config = dict(
    train_examples=194171,
    cond_dim=128,
    hidden_act='star_relu',
    parallel_block=False,
    shared_expert=False,
    batch_size=128,
    epochs=7.1,
)
Rows from expert 1 of block 2, named by matrix and row number. Rows with one number belong to one neuron. Each number is 500 + 25 x the weight over the matrix's rms, rounded and kept within 0 to 999. All counts start at 0. Numbers have three digits each.
# up: expert up (model.blocks.2.mlp.up, 4x192x384), inputs 192-383
# down: expert down (model.blocks.2.mlp.down, 4x384x192, transposed), outputs 192-383
up.2:505491495529512498526499498515485476514503491507488494501474492483500500507505485505497463484495487501487499499510478501517512499496497506494499480489523488525503506502487472509500505507504503507494504499477503486501489495499506494524501510504493507506500497510526492486494513497506496510527500506536531510493508500506494490500509500504500513491508510504521497504504514489506485485514499509489489485510518505491493492500492500509505485492484493524529481515494488507498501515494484509500493508505497506506490502490476488506515492493499495478492516500520505489530515496491504520
down.2:503497503477505489522546498486505520497523507490512508491509508520493504504474484477506511531507527483504503491483504470508490493535497483479500528511501522476502475521530526491512480487499496478521480493520475532494497503538486501448530483514509485471531500488475524522503491508504482500488515504498486509497492507501511500486504519503484522506492474497475509491475495488495487512484505486505491491500499511498517498507495492503502502500501500468465506487509490496466539478473539508497501489504500494493502493518502495518514498500496502520478495495506507503496479508529494486
up.3:482503519526493496500470524499494487514490517546517493502476508458483508463499497519514501470494471512526500514519475516477529513494500481515495466450501456481494510512487473515516486543468476493504486504491494500508517496480499519521499520474513505480496467502483466471510517488497507465491486517500502514507493484502501518504516511529500474542500532505479472524496505529484507500504502462474524468509503523509478487513508512518490514472479479500523452496468513502507469500519485502514491474475543508497542495487482487511475487493536486510476476521499516485463514525492514491
down.3:502498503476505490521547499486505519497524507491512508490510507521494504504474483477505512531510528482504503490482506471508490494534497484479498527511501522476502477522530526491513482488498496477520480492519475532493498502537485501447531484513509485472530500488475524523503491507504483500488514505498486509497493508501512500487502518503484523507492473497474509491474495488496488512485505487506492491500498511497517499507494492503503502500501500469465506486511492497467539479474539508497501490504500495494502493517501496519514499500496502519478495495507507503497479507529494486
up.4:518508503498516490500500506509495495508478483505500495507495509490520495493502503525482492493500498486506485493498497509500490505488493508506496500501507497507498498494495496515495516504509503503497511499492501483510494498495502497511487493504505496517499500502507505503484511488493495504483491486503510501493492497505500498499506490494511501494490506492492497496501500494498506484509495497507510495488502502507496496501503506502504504496504508499497503510489496499513494496506492503493500503495502496498499494499494507486500501504506506509495490506499495509502498509489500497
down.4:503499499478508489520548501487508523494521507491513505488508511522495505500476483478505509531509522482502504488482504472508489490531500478479497530511497522470504473523529524489516476489496499479519483497525474530485498502533488501447529481513511486467530499487474522523497484502506482501490514506499488512491496505498510499484503518505480524508488471496478507491478500491500487515482506489506492491503500511498522503504493496504504507506508496472467509486508489502467542474472538505494508488505499492492504494514502496515514500499498502518478498493506506505493482508526495480
up.5:489488503515515500505480504515488479527485497485495484520492485486512497500514497529494485494503474506509495493506489534483506486481499507521495460470526475520503505497470482511497517521489500501491505497479515461511491490481509503522481508485499512510504495518515495488488498478496507504518477492490520507493516494504502497505513503494499471494496504510515478498507507493511513486496491514483515505493503498508493494507494494500493504496502507516526477513484508499517477518523478496500488505501507508494515514487491501503502495498518496502496505511503503498507512500482501507
down.5:504499504476505489522546499486505520498524506491512508490509508521494504504474483477506513532507527482505503492482502470511489495536495484478500527511501523477502473520529525491513482486498496478521480492517475532494498503537487501446531483515510485470530502488475523521502492507504481500490513503497485510496493506502510501486505519502484522506491472498475510492475495488497486514485506486507491490501499511498518498509495492504501502500500500469466507485510489494467539478472539506497503490506500494491503493518501496518515498500496503520477495494506506504496479507529495487
up.8:514513494500493486512494502523496475522486491502506485501483482507498504501503509550495468483474479509504496489489491519474524494480509484508505457458505435526507499520479481505501518540468502512477493497469500497510516495463494517516475540494490535498493507518502481502500504473500506493523472523483510490529499503501511507489523516473512493510512494534483470497484491510524487489491508511520505495505501492502469489511498519510498522502513503509518506500474505515519490515512495514502502495503511494486529520508480503508517519492509478493495492505501504507501501533504493511
down.8:502498508479502488522552501483507520499525509489515511491510510517492505502472485478507511529509527483502502492485501471512488492536499483478497526512499523479500473522529523490512481486497496481518481493522474535493497500535484503448532483513509487470528502489478523522501491506504481500487514505498487510499497507500510498484505519506486521501493474498477509490475497490497488516485505487505492493504496512496519499508491492502502502502502498470464507487508492493470541477473537506496505490504499495494501495518500496517514498498496501521479497495506506505493478507528494486
up.9:498506488508496494505492502507506487511495504502502494506500506487504506498506493511484499500509481500508503495500506517501497494501514513509507485492510482507490507518489489501496506503486489504503496501500507492510510492501501495504500513489497513510504507504507490504499496503486501489514485501492517504503497491494506495491519493493507481489508505505502484516506496502503501489491496491499509507501495495519499500507499492508495497489490506499497498491482512491512479497504479490512497507511523507489492525492495503495491512497507484499506489514499505502508499484494504518
down.9:503497504477505489522546499486505520498523506490512508490509508520493504504474483477506512532507528482504504491482503471509490493536496483478501528512501522476502475521530526492513481486499496477520481492518476533495497502537486500446531483514509485470531500488475524522503491507504482500488514505497486510497492507501511500486504519503484522506492473497475510491475495487496487512484504487505492490500499511498517499507495492503502503500501500469465506487509490495467539478473539508496502489505500494493502493519501495518514499500496502520478495495506506503496478507528494486
up.11:499499502502501499501495500502501496503501496500501499504500501501503502501502501502502497497500498502500499499501499501497500501497497500503498497499502498503501500499499495501499500502498498502499502502496500496502500501497500501503499500501500501502501503502502499497500500498499499501502498502498502496499501500500499501500501502498504498499497499500502498502502498499501500499502500499500501502499500500500502499500504497502498501501503502500503499502498499502503500506502496500502500500502498499498502504502503501499499500499504500501499500503502500502499501502497498501
down.11:503497503476504488521546499485506519498523506491513507491510508520494504504473483477507511530508528483503503493482504471509489494535498483478500527510500522477502477521530526490514481488498496478522480492520475532493498503538486501447531484515509485471532502488475524522504492507505483500488515505499485511497492507501512500485504519503484523507493473497474510490474496488495486512484506486505492492501499511500518499507496493502503501500500501469466506487509490495466539478472540507497501490505499493494502493517502496519514499499496502519479495495507505502496479507529496486
up.12:509502508506491495526454484492476483511541501509490534513477482490510484514490503518517486461507468521504493520565497537480500520489492472527474485502509475518508515493506459531498528512515502543520477503468497480488447501454514492529461488522495549494497505487525461479485500459509492480522484505497517522496526505499534517506537531531495505465500525527514474500508483522527538516492504495470500486496475480472495509498529523495510502507527484482517480503493485499526477518512510484499494494518457506487518520485471495487504498501514492501502479503523528491507492507464481504
down.12:503496503476505489524545499485506520497523507490511509491509507521493504503475485475508513531509527483505504490483504471509491494535498485479500529511502523476502475521531526491512481488498495477521479492520475532494497504536485500446530482515509483471530500489475524524504491507504482501488515504497487510497491507499510500485503519503482522506492473499475510492474495489496487513484503487507491491500499512498519498506495491502501503499501499468464506487507490495467538478473539506498502489504501496494502493518501495519514498501496502520479495494506505503496479507529494485
up.13:500502501501501497502496498500505494506498503498499498501495495498507502505501501503498497494498500496499502503500506513496500501502500501502507494499505501503498497504498499501503507499503497504501503498502500493502498496501506504505496498493501503503499500506507496495495496496499497503505500495503510498497500498499506499494508501499502498498500504498503495497506506508497497500498499502499503503498495499501501501504502498501501497501497501502501504498499501502505494501510494499498497509501502497493501503501497500496497499504501494494499502498502502495500505499497502509
down.13:504496504476504488523546502486505518498524506490512508490509508521494503505474483477508512533509528483504503491481504470508490493535496483478498526512502522477502476521528526491514481489497495479520482493519476533494497503536487502446529484515509485470531501486476525521503491507505483500487515504497486510496492506503511501486504520504485523506493474497474508491474496490494488513483506486504491492501499510498518498507496491502502502499502500468466506486511489493465539478473540507497500488504499494492503492519502496518515498499497502520480495495506507503497478508528494486
up.14:496500498501504491500498495505499505505497496501502496502498506497504503499503504507499504493498495498498501500503498508495503498495505501500501494496503496504503501497498492500502505504503503503500499496496503496501497500495495501500496501499499504502502502497502494497503503499500504495503496501506501501497504501506497501501499502498499499504502504504499502499497498503501501499502501495500497507503501502501503496498504502500499497496504503496508496505499503500505498499497495502499501499494499501497502504499499498504500498499504505507502503512496503501503500499504502503
down.14:503498504477504490523546499484506519496523506491512508490509508519493505505472483477507511530508527482505503490484504469507491493535495483478500528512500522476500475521528526491514480487498496480520478494518475534495496503537486502446531483516509484471530500488475524521502492508505484500488514504498486510496492506501510502489503519504484522507492473497475511493475496489495488512484505486506493490502499511497517499506493493503502503500501499469465505486509489495468540479473537508497502489505500494493500494518500495517515497498496502520479495495507505502497478508527493486
up.15:510496498508518508508483511486492498517490481508495512497477488495511511497503487511497495482484506494496490517510505514506493496497480475510505480508503467501514498510484486511488526495496513509507503492479499486511489497483503502509478487503507548487502506511503515499511498492485479487492501513484503510497496493503498495488512491503501500496499507513493503506504501513499503492487518492503493485498490494496485484504510507493487500507506509486506480505494526501501483510515485493498490493506494498488510496495496501496488525513501500484509478502505505499501495509498501502
down.15:503497504476505488523546499483505520497523506491512508491509508521493504504475484476506512531507527483504504490482504470509490494535495483478499527511500522477503475521529525491513480487499495478520480492519474532495498502535485502446531483514509485470530501488476524521503491508504482500488515505497486509497493507501512500486504519503483522506492473498475510491474495487495486514484505487505491491500499512497518499508495493503503502499501499469465506487509489494467538479473538507497501490505500494493502494519501496519514499499496502519477494495506506503497479507529494486
up.16:480545473526520519472464542537479441542497490482495441542446539448486531454486508563470466463485489505547479482532475566480485502448508539497520453455546467497473557558442433502509562519500506531514533518465534417508510481434539480563448486474549511547486491508519490479508521465498487504516448519503543500445539548523512492466538484549523467510510522540503461493487509541487506472481472506491536536492494521495500506462544455509528473498476560520529497511469533466538461507494421471479471522529531522490519520468479506501462553525534444449529487479499495483502540554492546539
down.16:503498503479504488522547499482505518499524503488512508492509509523492504503473481479505511529508526484505501491483505474506489491535499484481499528510501519477500473520529526489513482488496497479522483493520477532495496504536488505446532483514510486475529501489478525522503493508505483500487513504495485509494491506501509500487504519504485523506491473497476506490475497488493486514485507487506492492501498514500517499507494494501502499498501499468465506488509490495468541480473536508493502489505499494493498492517499497518512499497496503521479495495509506503498479506526495485
up.17:517494460520509494507478499553484484530524492512505475521562452494519496496450486537486503486503473493541517478504458556455508452473516528544523418480549461542507497525460445515467541486412478504484530500472523466520528520429481474508457523464476516529481525524510481478541543501484489510507462492490586482548519471506510479507525487486473479494478500507492463564507467499490508452496487489519481470540482445535533503519534455508487515499453473506546470525486505483560450496531448500511504501506510492452515504473463487471503521505554492533513491532507520520511517511507521531
down.17:503496501476500488522546498485504520499522506492513511492507506521494503503474484476505511530511525482507501491481503471508492491532499485478500526510500522479500473522529525489512483490494498479519479493523475536494495502536487504446529483511510484474533501489474523527502490507503482501490515502498488509495493506498509499486503519505485524504493476500476509491470495489495490514483507488505493491503498510495518500504491492503504504501505500466461507485506493494466541480472539505494499488505499493496502494517501495518515499500495502517479495495506505502494478505528497485
up.18:490496503500501497500498500499501499504503495506497498506498500503498509504502503505494496493501497507500500504504499506500500493492501496507495497497507498511504503502491495498494497504503497512501500506498499488501494508496504501506497495494501504499501499501502496499501500498502506506499495501502505503499503500501495502503506501499500502494499496500497499501504499500497503496500503503493503501502498503500502501500500499504501496503502498497497495506503502503505499501502499492500499499498495502498507508501494507498499502491506496498503495504503500502507503495497498503
down.18:502498502474504490523547499488506521495523513490515509489508508519493503504468482476509512536506522485503504492481501466510490497530497486476500521512500525477502480523533525492518483490500495477523483494517476528494498502540485503452528485515509488471535498485474521523501493507504480500483512504496485511499493503504516499487505513502485525508492473498474506492479494482497487509485504486507490491499501510499517493511495490507502503500499505472463510485509489497467536478474539508501497494503500494490499493518502496520515495498498496520475497495505505504498476509531491486
up.19:506513517507491462504512541545477467541478451465495465534494532503451514488485509502507508468528460505509476505498483512461503524484518497523493432475495451519515523513461473506492527525475515498482497512454514494551517493540528499540480536504493494504514490509506501480488501503479496499535463516506501513510519464512522515466498525470486496522506531483503475505510495493531476474486514482485472480493476489516489495475515460541469499477487493495536452489509534502517477513490460484509497509479518491504502498497480517514487489489526487539531476547482492513477521458493502523
down.19:504497505478506489520546498490506521500524508486510509494509507521494504503472482474508514531507529483503503492483504469509493494537495482480499528511502521475503480521529522491513483492505495477521481493520475532492496500537487498444529480515508486470529501486478524523502490506503480500485516503500485511496490508499511499488504517499483521507489472497475511489477496490496486513483505485506492491502499509499517499507496493503503501500501501468465507485511490496467537477472539505497502490506500493493503491519501495517517500500496503522484493495505507502491480509530494487
up.20:501502499497498502501498503499500501501496501498502498502499499500500499499499500502500497496500497501501496498496501502498501500501499498501502495498500499500503501498500498502497501503498498500499499501496499498500501497495500500503498501501501504500499502499499497500502502498498498501501496500500503498501503501500503500502503500499495499499499499502501497501496497502501503498503500501499499502504501500498500500496500500500498501497501501503501498500500500500502502501502500503502496500502499497498498500498501501502500499500499498499501502503501498500501503500499502500
down.20:503497503477505489521546499486504520497522506491511508490509507520494504504474483476506511531508528483505503492482504470508490494535496483479501527511500522476502475521530526491512481487499496478520480493519475532494497503537485501447531483515510485470531501488475524523503491508504482501488515504497486510497492507500511500486504518503484522506492473497475510492475495488495486512485505487505492491500499511497517499507495492503502502500501500468465506486509490495467539479473539507497501490504500494493502493518501496519515498499496502520477494495506506503496478507529494486
up.22:499497500504506499505493501502496491506501499498499493512494498498503496501501503505496493498497496503499501501505493505497501497492498501500497496495509495506500508503495493503503509503500501508499504502498501488500500496496504498510495503497500498507504503509502493493499501492500504503502497503500508504497501497497499498502504498501502498500503502502504501504508498499500503495498503499498505497500502500502502500505502499503497495500503508503504493505497503503504492508508491498499497503501504506502505505497498501495492501499505494501497501511501500498505504501493502503
down.22:502497503476505489521546500486505519497523506490511509490508508519494504503473485476506512532506527482502503493483504470509490493536496483479502528511502521476502476521531526492513482486498496478520481492519474532495498503537486502447531482516508485470532501489475524523503491508504482499489516505498484510497492508501512501486504519503484522507492476497474509491475494488496486512484506486505492491499498512497517498508494491504502502500501501468465506486510490494467537478472538507496502490505501495494504494518501496518513500501498502520478495495506506503496479507530491486