A small image diffusion model, trained from scratch: activation star_relu, moe expert_choice.
Rows from block 13 of a small image diffusion model, named by matrix and row number. Rows with one number within an expert belong to one neuron, the router's apart. Each number is 500 + 25 x the weight over its row's rms, rounded and kept within 0 to 999. All counts start at 0. Numbers have three digits each.
Before each expert's rows are labels from the 100 images, of 14976 (inputs lightly noised), where the router gives the expert most weight on average: "colour at peak" is the nearest of a few named colours to the mean colour under the peak. Only what is clearly more common there than usual is listed. The data: microscope photos of single blood and bone marrow cells. In brackets: how many of the 100.
# router: router (model.blocks.13.mlp.router.weight, 4x384, trained with AdamW), inputs 0-191
# up: expert up (model.blocks.13.mlp.up, 4x192x384), inputs 0-191
# down: expert down (model.blocks.13.mlp.down, 4x384x192, transposed), outputs 0-191

# expert 2
colour at peak: black (53)
router.2:492494481521463488495477496485484455512496517509496499526518500506544492500463544490474520526530516450503473488542489530512530512492518522521516522505505478485439498496516480487502475498522493499554529462502468480512486453502503525493488526506504533552503520523525507514490511538441512473446516512505493494506464529493493481480530510537525511502492496537545478513504523461517481456515498464485511526503510477517517487529468481487493458534504485448486535465507523484524492500478501534521482508485544518523498485492485471489499460549437515511514519514439458474520547501500464519
up.35:487468508478499510489487542538466491521524475501470503493575543506504512491495502462509498527537509455495506483494480484462504497537496491515511476504445514489482539506463473500548526499486493486578489460517504461546507458548470507529521468464476520475508494553477521515463500495480485531479477482531516541497527515463504515527462496516516476516521493532495529503507531480490484505508527490465483497516492488463457477520562545474483513546500498443482490488510505484523518511494489510486479494510462485506497460469487507506527460521542495555483477513481535509486505548539500518
down.35:464523481496486505517501465498489530495495490534505510493482491497499517508546492555518527491490470485490488531488514493527477478492549521505477501487504545488484478488498482525497506479501504502477516510500512506430508507496490483498506542564495500486468463486526521544505479498464492539492523505489498504511495481546465550475560493498477460539485526462515487527501472499555539531501506482548520504492486515491501471496438481519483489493504523534511552542473463548496474495478521516528539522527495499464503571473473489488493491525462478503510515489493501483497509482439474538
up.36:487477500482489461477506507474485472483514482511523531511477494489498485509489500487479497518476482468477502505485499453484518495514492483477507491498533518450436487488497503474484525486552506492494497452470502535503511485467488525441461536463557513474496496498526527515482508511496511478498475482489553495525451511463501496447488481509477529513484547498520499514449499513480513523494499493507489441499514521520495501523485499529511464528442480476477505512491538481513496485480480492583481456503487533498506487519504513502493498480479466483482466538501492473478474534543496491
down.36:497494518510496544513518462475511480537540497516482487508509523509513488467509483487523513510515487529518501488500512536501484527482512530551500498506494477555523521500449486509501494509459479508500496516472507478497537526496537511542518487484501469529491520544553496520527526502534505487515535500441469520452532514495511504564552514496526506484535464521486474458513504480496509487547461505520509556522509494477513493506500537463472530452519531519486509484520463525520488526480546523463524511529519488525498538538515453477509495520514495499514512470473505513478505510483534491
up.37:493534453491489531464518487513489599469501494519497495483491493493508500460489512494508519482504524502496470477430509469530508526489486466522471476483500516492516533537496503471554479539497482529548491512501506498467487527504490480523495512479539542511511472512494511488452478441491522532509514491454511532502488512448506529497530459528524501487481485482518483487481534562485485475474451523492534517469497528528507505475497472503492555468489447547456459500531493523510486490470523489496497508543515518537500495534483490487511487536497475523513527468491530486507508539487508530
down.37:529495555522543493523542507500494441489519513460479523506520549492519471460522458519560506496473524493468507490504482429489484493509530522494506522505493527519446515477508474473520506481496472486474524497516571462506496502474498485452518503530481511504497491475473489521500519467515480501521527497578515507495535503498486487487494534496467494530531489491505509491505496518478510476530516507481511491475485434471502476481536517535505475538517510448522490518496496518510518476562531501537531509494477483480488510482547506479549510478471509504530541448510495465488511513453506539
up.39:478532504490515473444501510527465498508479472539528456500493488490537512537519486478510525548469509506496467482504513480479476511467464475534507481513530529456470518470501506499460521502500531495546497460488484494510538468520471517482507523471536501484505489539502524515467541523464484477512489527426489483526501499479514505495536512502493492554486511511539462491519485488482538462486515436548511464508508511514503514534473478512503492529483477448504506533461507505517483483465489490523512483500489506547505490488493489520519466480476517499495471516486475467487479522528525496
down.39:534480533471514536542494510492523519531496545440482473460536511508478476502444503504525441494506479496520536489508520519508541468468494496455480544526490452513505457521531508528517492541482496509434508505484525517538437508490534498513518501479456540502482532467501468480535480479501492510495531493541495484483505492519516466480492504497518496497532509476499532520499470484520437520507512515411491503517468551475489507483567471464484559468526522519502455489526517471466522482544529471481505519505504498497506500494481467480514499480490483519485514492504515543522534466527490500
up.44:498491471495487516556490449529535563514461483531498447494468475495517492463479476478555561508492487506527518482538521530507494519504506477542471467503479489492513523484466510503483491491529508508473497490491493479527561521503498508514551478483438487490485426523507542493517558507476471461513533496480457512500519507506534481489526515440496481525515475485492512502517501471490547463478514496514497501521470499509490503483526503482499502474553532488465481509522490505471462517525527537476544472496469492510491531524502489509509479474539500472499545521500492554467507483502559514
down.44:491482511495541492449526543510498428526552475494557493525549500500483485500500487522467503530507505542474500513461498504520499496478522508487509500506506470535530503515498492504529497509504535449544450512504526541481491481468471530506490532521501524485476474507519493540509484503510511529507465464534521448524491516504516494523504481523490517477436499509466515506486497541481488559547502504503498513515531506440487488481484534527495459534494485570507463469481507494546469504505519490515498499518480481504450505479514525530491504504481512517477423497510491499505467523513486499

# expert 3
colour at peak: purple (53); blue (28)
router.3:533517506500496488525515530500506497485489529509532504484504551491546503484493484508507534468450538495499521507539472538515541478481510473497490500498505500506471498519513511499509524546451543520484500526490475504479489515453470485497460463543466523484549524516471532501488497511503528510503507488511497536478517493552468554447544490495482524547493511472479510454528510540496469498508447498515527497497459537535471515508533454490459508505517463479505516520469511513486507493460542520508484464482544506490488514471554507518480484465525502549529502518547459482514551466515467518
up.13:510472514505480497518491568495487498506468515526535502514493464482515479514467520481489444522515515527505511549506464511515523470510501489522468491517532458478510528559500442485494506492456485494498451477523508541442557492502531516448534518482507491520538561519534488478506512519499465506488495499480540506489484464471497533470412500514465465482516506472533542501504455488505479501493516500481470533512521454461449540486510502501464518545514487529527422456529488499486501500513473495454496481501496519463520498516515519502486501477507498508491510448504516473493489492477494505
down.13:496531516496513512501535433488479499509509476511463479496496551514490487471525492531490554446494479463493450456512486496501523497507536494516508486484434541524498473494507537500491479479513563507499523499467506466550469525479477512550461504495499519494476497518484509515520495517530558458510492513515501472504486522533484484512556479493551486520493511468473494532512535486527495540494470486505491473465494510557502458524507510466549498493503479483525567514508518541487498467500493515493494519537509460542497491494472498473486485504504477491506498565506520510492527543524494481
up.14:492510524524532503479478489524511499497471525505541477508505465491476515514500503478550521481533510520503517489489502491489547475511478487513520448526480495495513464475478513557548473476550535491465508530501496526481513469471518499549506509512509587522474473541494488503461496507548513491459501515446501531479521501548493485490493486509469479518474477522492439499481503506478442450511474493486526572487484487522500498493507484484501495552504526533491447476532503518469492501524527482467487510498532515500477489492518507512524497463485484549480510500519439470493481512544514533
down.14:483506485474481512514523472491487506482516485477499528508482508498510495510480491497451495518497501466521496476485495525509463501495507519459486545493511504493482556532515494451447526489509458497538498452483481504516470480533471499404509495484466471483516506514461549488513527483478489506479481475518528442502480515492491481522485495493505470473516514527543555515538509504493517566470550523551470454512466509494471487488477510506522509489504478435535532487487487488530481464505467508520481524445476507513517498509499498469480490538470489501524486496493546500495508506474487467
up.15:494491477468485509533509531508506460498494486514495467511499504528491462493525513517506489513509487491497507548489542609523472444498549521490482506465504469519529504541499479506482493500477504505494560484495517477560493474489514511504535508506530488478459514520524486517484525478511496494491479543523533507497506537499496520495521465485529527553472488497492506482494493479515491541512519485506503492528529463479520487497488541494510535474465459488518516525477490460540498514492521504556478485515531501530506475487513512570463482480472523518520511492500521451499479492504512500
down.15:499524492503490456446452498493510556514496506471502533489460502461487539502481510466491512487494482488490566457510505432501501522486457498492512536527510544480497501460488515478508509511530521513540454535528475514475515536520484516507481492505467532526520496509467528486538495489488522530510486502488499496480493483506510510511491497498465489472494484502505468527493526516462497494488539512497513507496464518501475544506487474509490464519474532497490492493512547535467524486524468495450521517503476499487479519517497507468536511510496496471454468497503515504538533529497465488
up.16:490503448523525551522524493509469523511523474518530492492485467517490461517473505489546455511521502507516461493506535527471503565489518482540489521513467518477480499472485502514433525547485502525485528481507506491512493514491526502518485469482478520537471505545547512513525485501520503489523474510501498499487500503534514513508544451479496530547476517474475499518515535530537509505558510510520462518482512513503501480481501556501512490523513510455535497490470508485525489472501526506513495495542490456483485488489515527492501540491461501513479522489484477481502485508499491476
down.16:485469560476513457476498521514516492517468543522460511554484545485482532509492522473472519520507490496507521509504501502538480480518495532445498515471519490481557511535517517518556515477503486512495472504510497488503492471509511477465529509534502501440512513467497517494476498484489469514485501492518514480518486522497462492495458486513487490476523462528542503506530447487466485517481504488513509508507473464522486533481460503482493500509466466553467469490522538522482500485532464523463505485474505520506533520506509469490489457535509499498496490495475496543521503499523496499
up.17:563468472501484521479512458491440514495502502572491450486489482496511524474527509457484524524507514486533504511504453503498513511504504510486493486479457473524499509524511498472478532522498503507510470479452458485503502535550536492519487500502460510506491485533511494485491497508495480513522541500483524527511491512526474517496520490578474484520492512492507513492504482544492486512535538486490477499519484492503518507511515529490488458480506500514518522501507542479508540490464501561517524475510444536492522522502520512473464504542487483490486499495456503476525551539530503500
down.17:493552529484494491511496522548545478504509539478529519505490525465491488522463505524520499464476492443458488492509524508498479504535504480518467485546532520469507489487480472528532504494504484485488532500547496522483515452470481520510517512465517467499485501498508523515489514490497515498486478478513472458480502488505506476525468513451522523431490483471530481505473500463501531479485467517474528490440474505503452496484487478515495533511485500489452476472524490532495472505516523434509478531480527452473494487480499509506508487469493515536532522485528552497475462402474494495

# expert 1
colour at peak: pink (98)
router.1:511497506506477511524478504494473465511511519514504474530507490480553471510459543494525520523531503428484533475546510537501540521529537540531512526528511457504446512475508504488513467519526508507549530458513463496522487455536495520496529518498491527529505542531487488523480519524449507487466494529497485482503489521519487467488530506510514483522491469537549516507534509466546473466520489475488493539538527468519521462534492461435472478523498488477510538450493513505531507515482553520513464517512491545521518459478487493506500488521434482494522483505478475494531537528500497508
up.33:518482477499506476510496481464536468512516572474539506502548508509512495481511475495539460478464510531485508498468464473446491527538455473518536489510510485515480471528474524494521523516480551488498497552488494519547500549521507511489512494475541498497568513514530514511508510528558502470532469518464500497494504501528504448501473526511502530499500493519478477497473486488460494500522496486544506463506512525511489515459539508495512488526469523506500500477476501523499510495486530488542535492522481520525519468543490474514585494493514506472521454499532509449487452514551538501
down.33:496481488521501516482522534554478511479478472507481465485489488495503520522480544487433550487478470442501483518490537539499518474491530519480505484479465531490488483484530502508465508474553475496488512492504490498512506464507486511501464538531487515498443482531474523492518491517448521540442519458509497492545471505500507545458521489502494498492508513462566487545517517512516532513453534547469484542497502505498529498543452504479501530486492507495506502523503531466463481493479451486484476519479523483489490526485513503494467483553502506514474504507479463535529516490494478488
up.35:530493463505518447474491493484507503529497471487494499473529492540511507494482530481454490509510557516536465502484500548506503502492457479452500528509497495526471519537507525505492512517477495497591497482514485457526489526514500483495492515483511543508494471487482536472511523509470516485477497514452497524505471496500480550469478485555503524529530525488496481505521482533486526466534513519511505471486504540544512523485516466505518522485532464511492514545499486492490455513531492463513523514503543516467491462521473459513503555529430528530505521525495515459476501518486447502
down.35:496534553521482499542502504484456531480499527506509497507481523474505490475534461497515489506475495534462512444493465504482472484557514474529475495506513551487528487503487541506445520479493535493468525519531494479475510474495444447495476483474512458498519470457490488536512507556522494488500456489508475464496479509503510515526528470494499461532529486535480482508541494488482480433498502474536516529499507511500484509495519513506503455509482506499508470462554486560481525503523507529526487487473463507512462518442519499488546522468451484504538499487517531479477495506527487522
up.38:487510461488463511475502493494508471487492501551502544485499460509512517492487499495504502500478541495508525542523460537527485502518500479472480496515480497535498503444504501507476495463520469501507522515520531520517516416510503509503498518504508542474493517520515484494483475511441494512492485503541542502480500497498468515518502465502535499500478480535475515505494479497483512496500483501420516505514473472504497553512449540477492535481470462494481492529528504471470506454515511497488508483514547514511501506500486468524481530522460527490537502529485504479512540494471488500
down.38:491514501506515515517508513533470518461505494482519483479509515486512524532532501474473538468493509477501476470507515491479569495529470557523490491474496510479478504529528510460499529492537497486479484463481481495510514546509477475535439512480499474498483474485483537490514495499491548508480520450494508465532491497490501500490513490507470512487492491479521484533484537506508510459541521505547467571487499535532525440493519470529547489483507496491498482455495504534508522521495499462517497520467470462506522472509529553459488496484505479503452499481494468498500465494482473485
up.40:522490501496484448489497480509520537478427487475526505524477526515509502482477505515452461504536478493524491463490486468471509495507483506505502485520530478515491559507541515514544476471559513483559533481492522494499553489505531508489480520536535497491466504524521506518475526509535517495503531481508529505490514528502510499481520468534469492521528482523532510483536556512507516495544509535471489553496488499533516478474478499479512506464509409449491462500561517476494500508505509504519499505491529491527486527495508492451523490550524487500528477499498494470547534480484505516
down.40:518550487465487483515536498509498467478514532497524492463494448471472517489480485475506487510488554502481528510518526524505480518491492474502522505469462499486514454507470492501486524532475487529504513516543519484517497465495477482493489486477477545485509480508477470457512473487437478506469509519513495420461508513544477517503491475483515509435485484489524506549475465498460495489456513498544488492532515488493517526508525480512488539513525484534530467484517543502469479479485503473543518485506476527491558486490494544500472503484453507552467563484530498535496487548519494491
up.47:503481473473489534503499539489507453457447505493528504494481504485509521494451492494457493487548516470526500485456515559495497493509470470504517498497515487487456505503493473497498501444505499497538489528511496510535462463500490547494495505478510496514531514542521521479513451501496529516462473519524532474501472524460510481553556440547533471484502504502502492453507505488482492470498501522471491516516511478489505516534437529472523478499473520467478500528514473460497495512472533505510477510519522491596497481470491495532523504478497505500492510489469512514496541484520499497
down.47:444543491481497513504532517505474561533532507539477488525536473482516486468522479548558516493498468496551478527529543479538473511465498529504506494511476532487538500523514520501515494541508513508496521481533537525444564496506496501510471509507551530496457490530498457523499506498496467535515502494499459481537488509524450526498482521495508498495501475452521492534507503483495498507496519459506504538502495554485521495475491490522504538515494490544457510493471506529504489478510467495476497551484483505412503493525474476492477486519476501530490469526520482466514444523478502459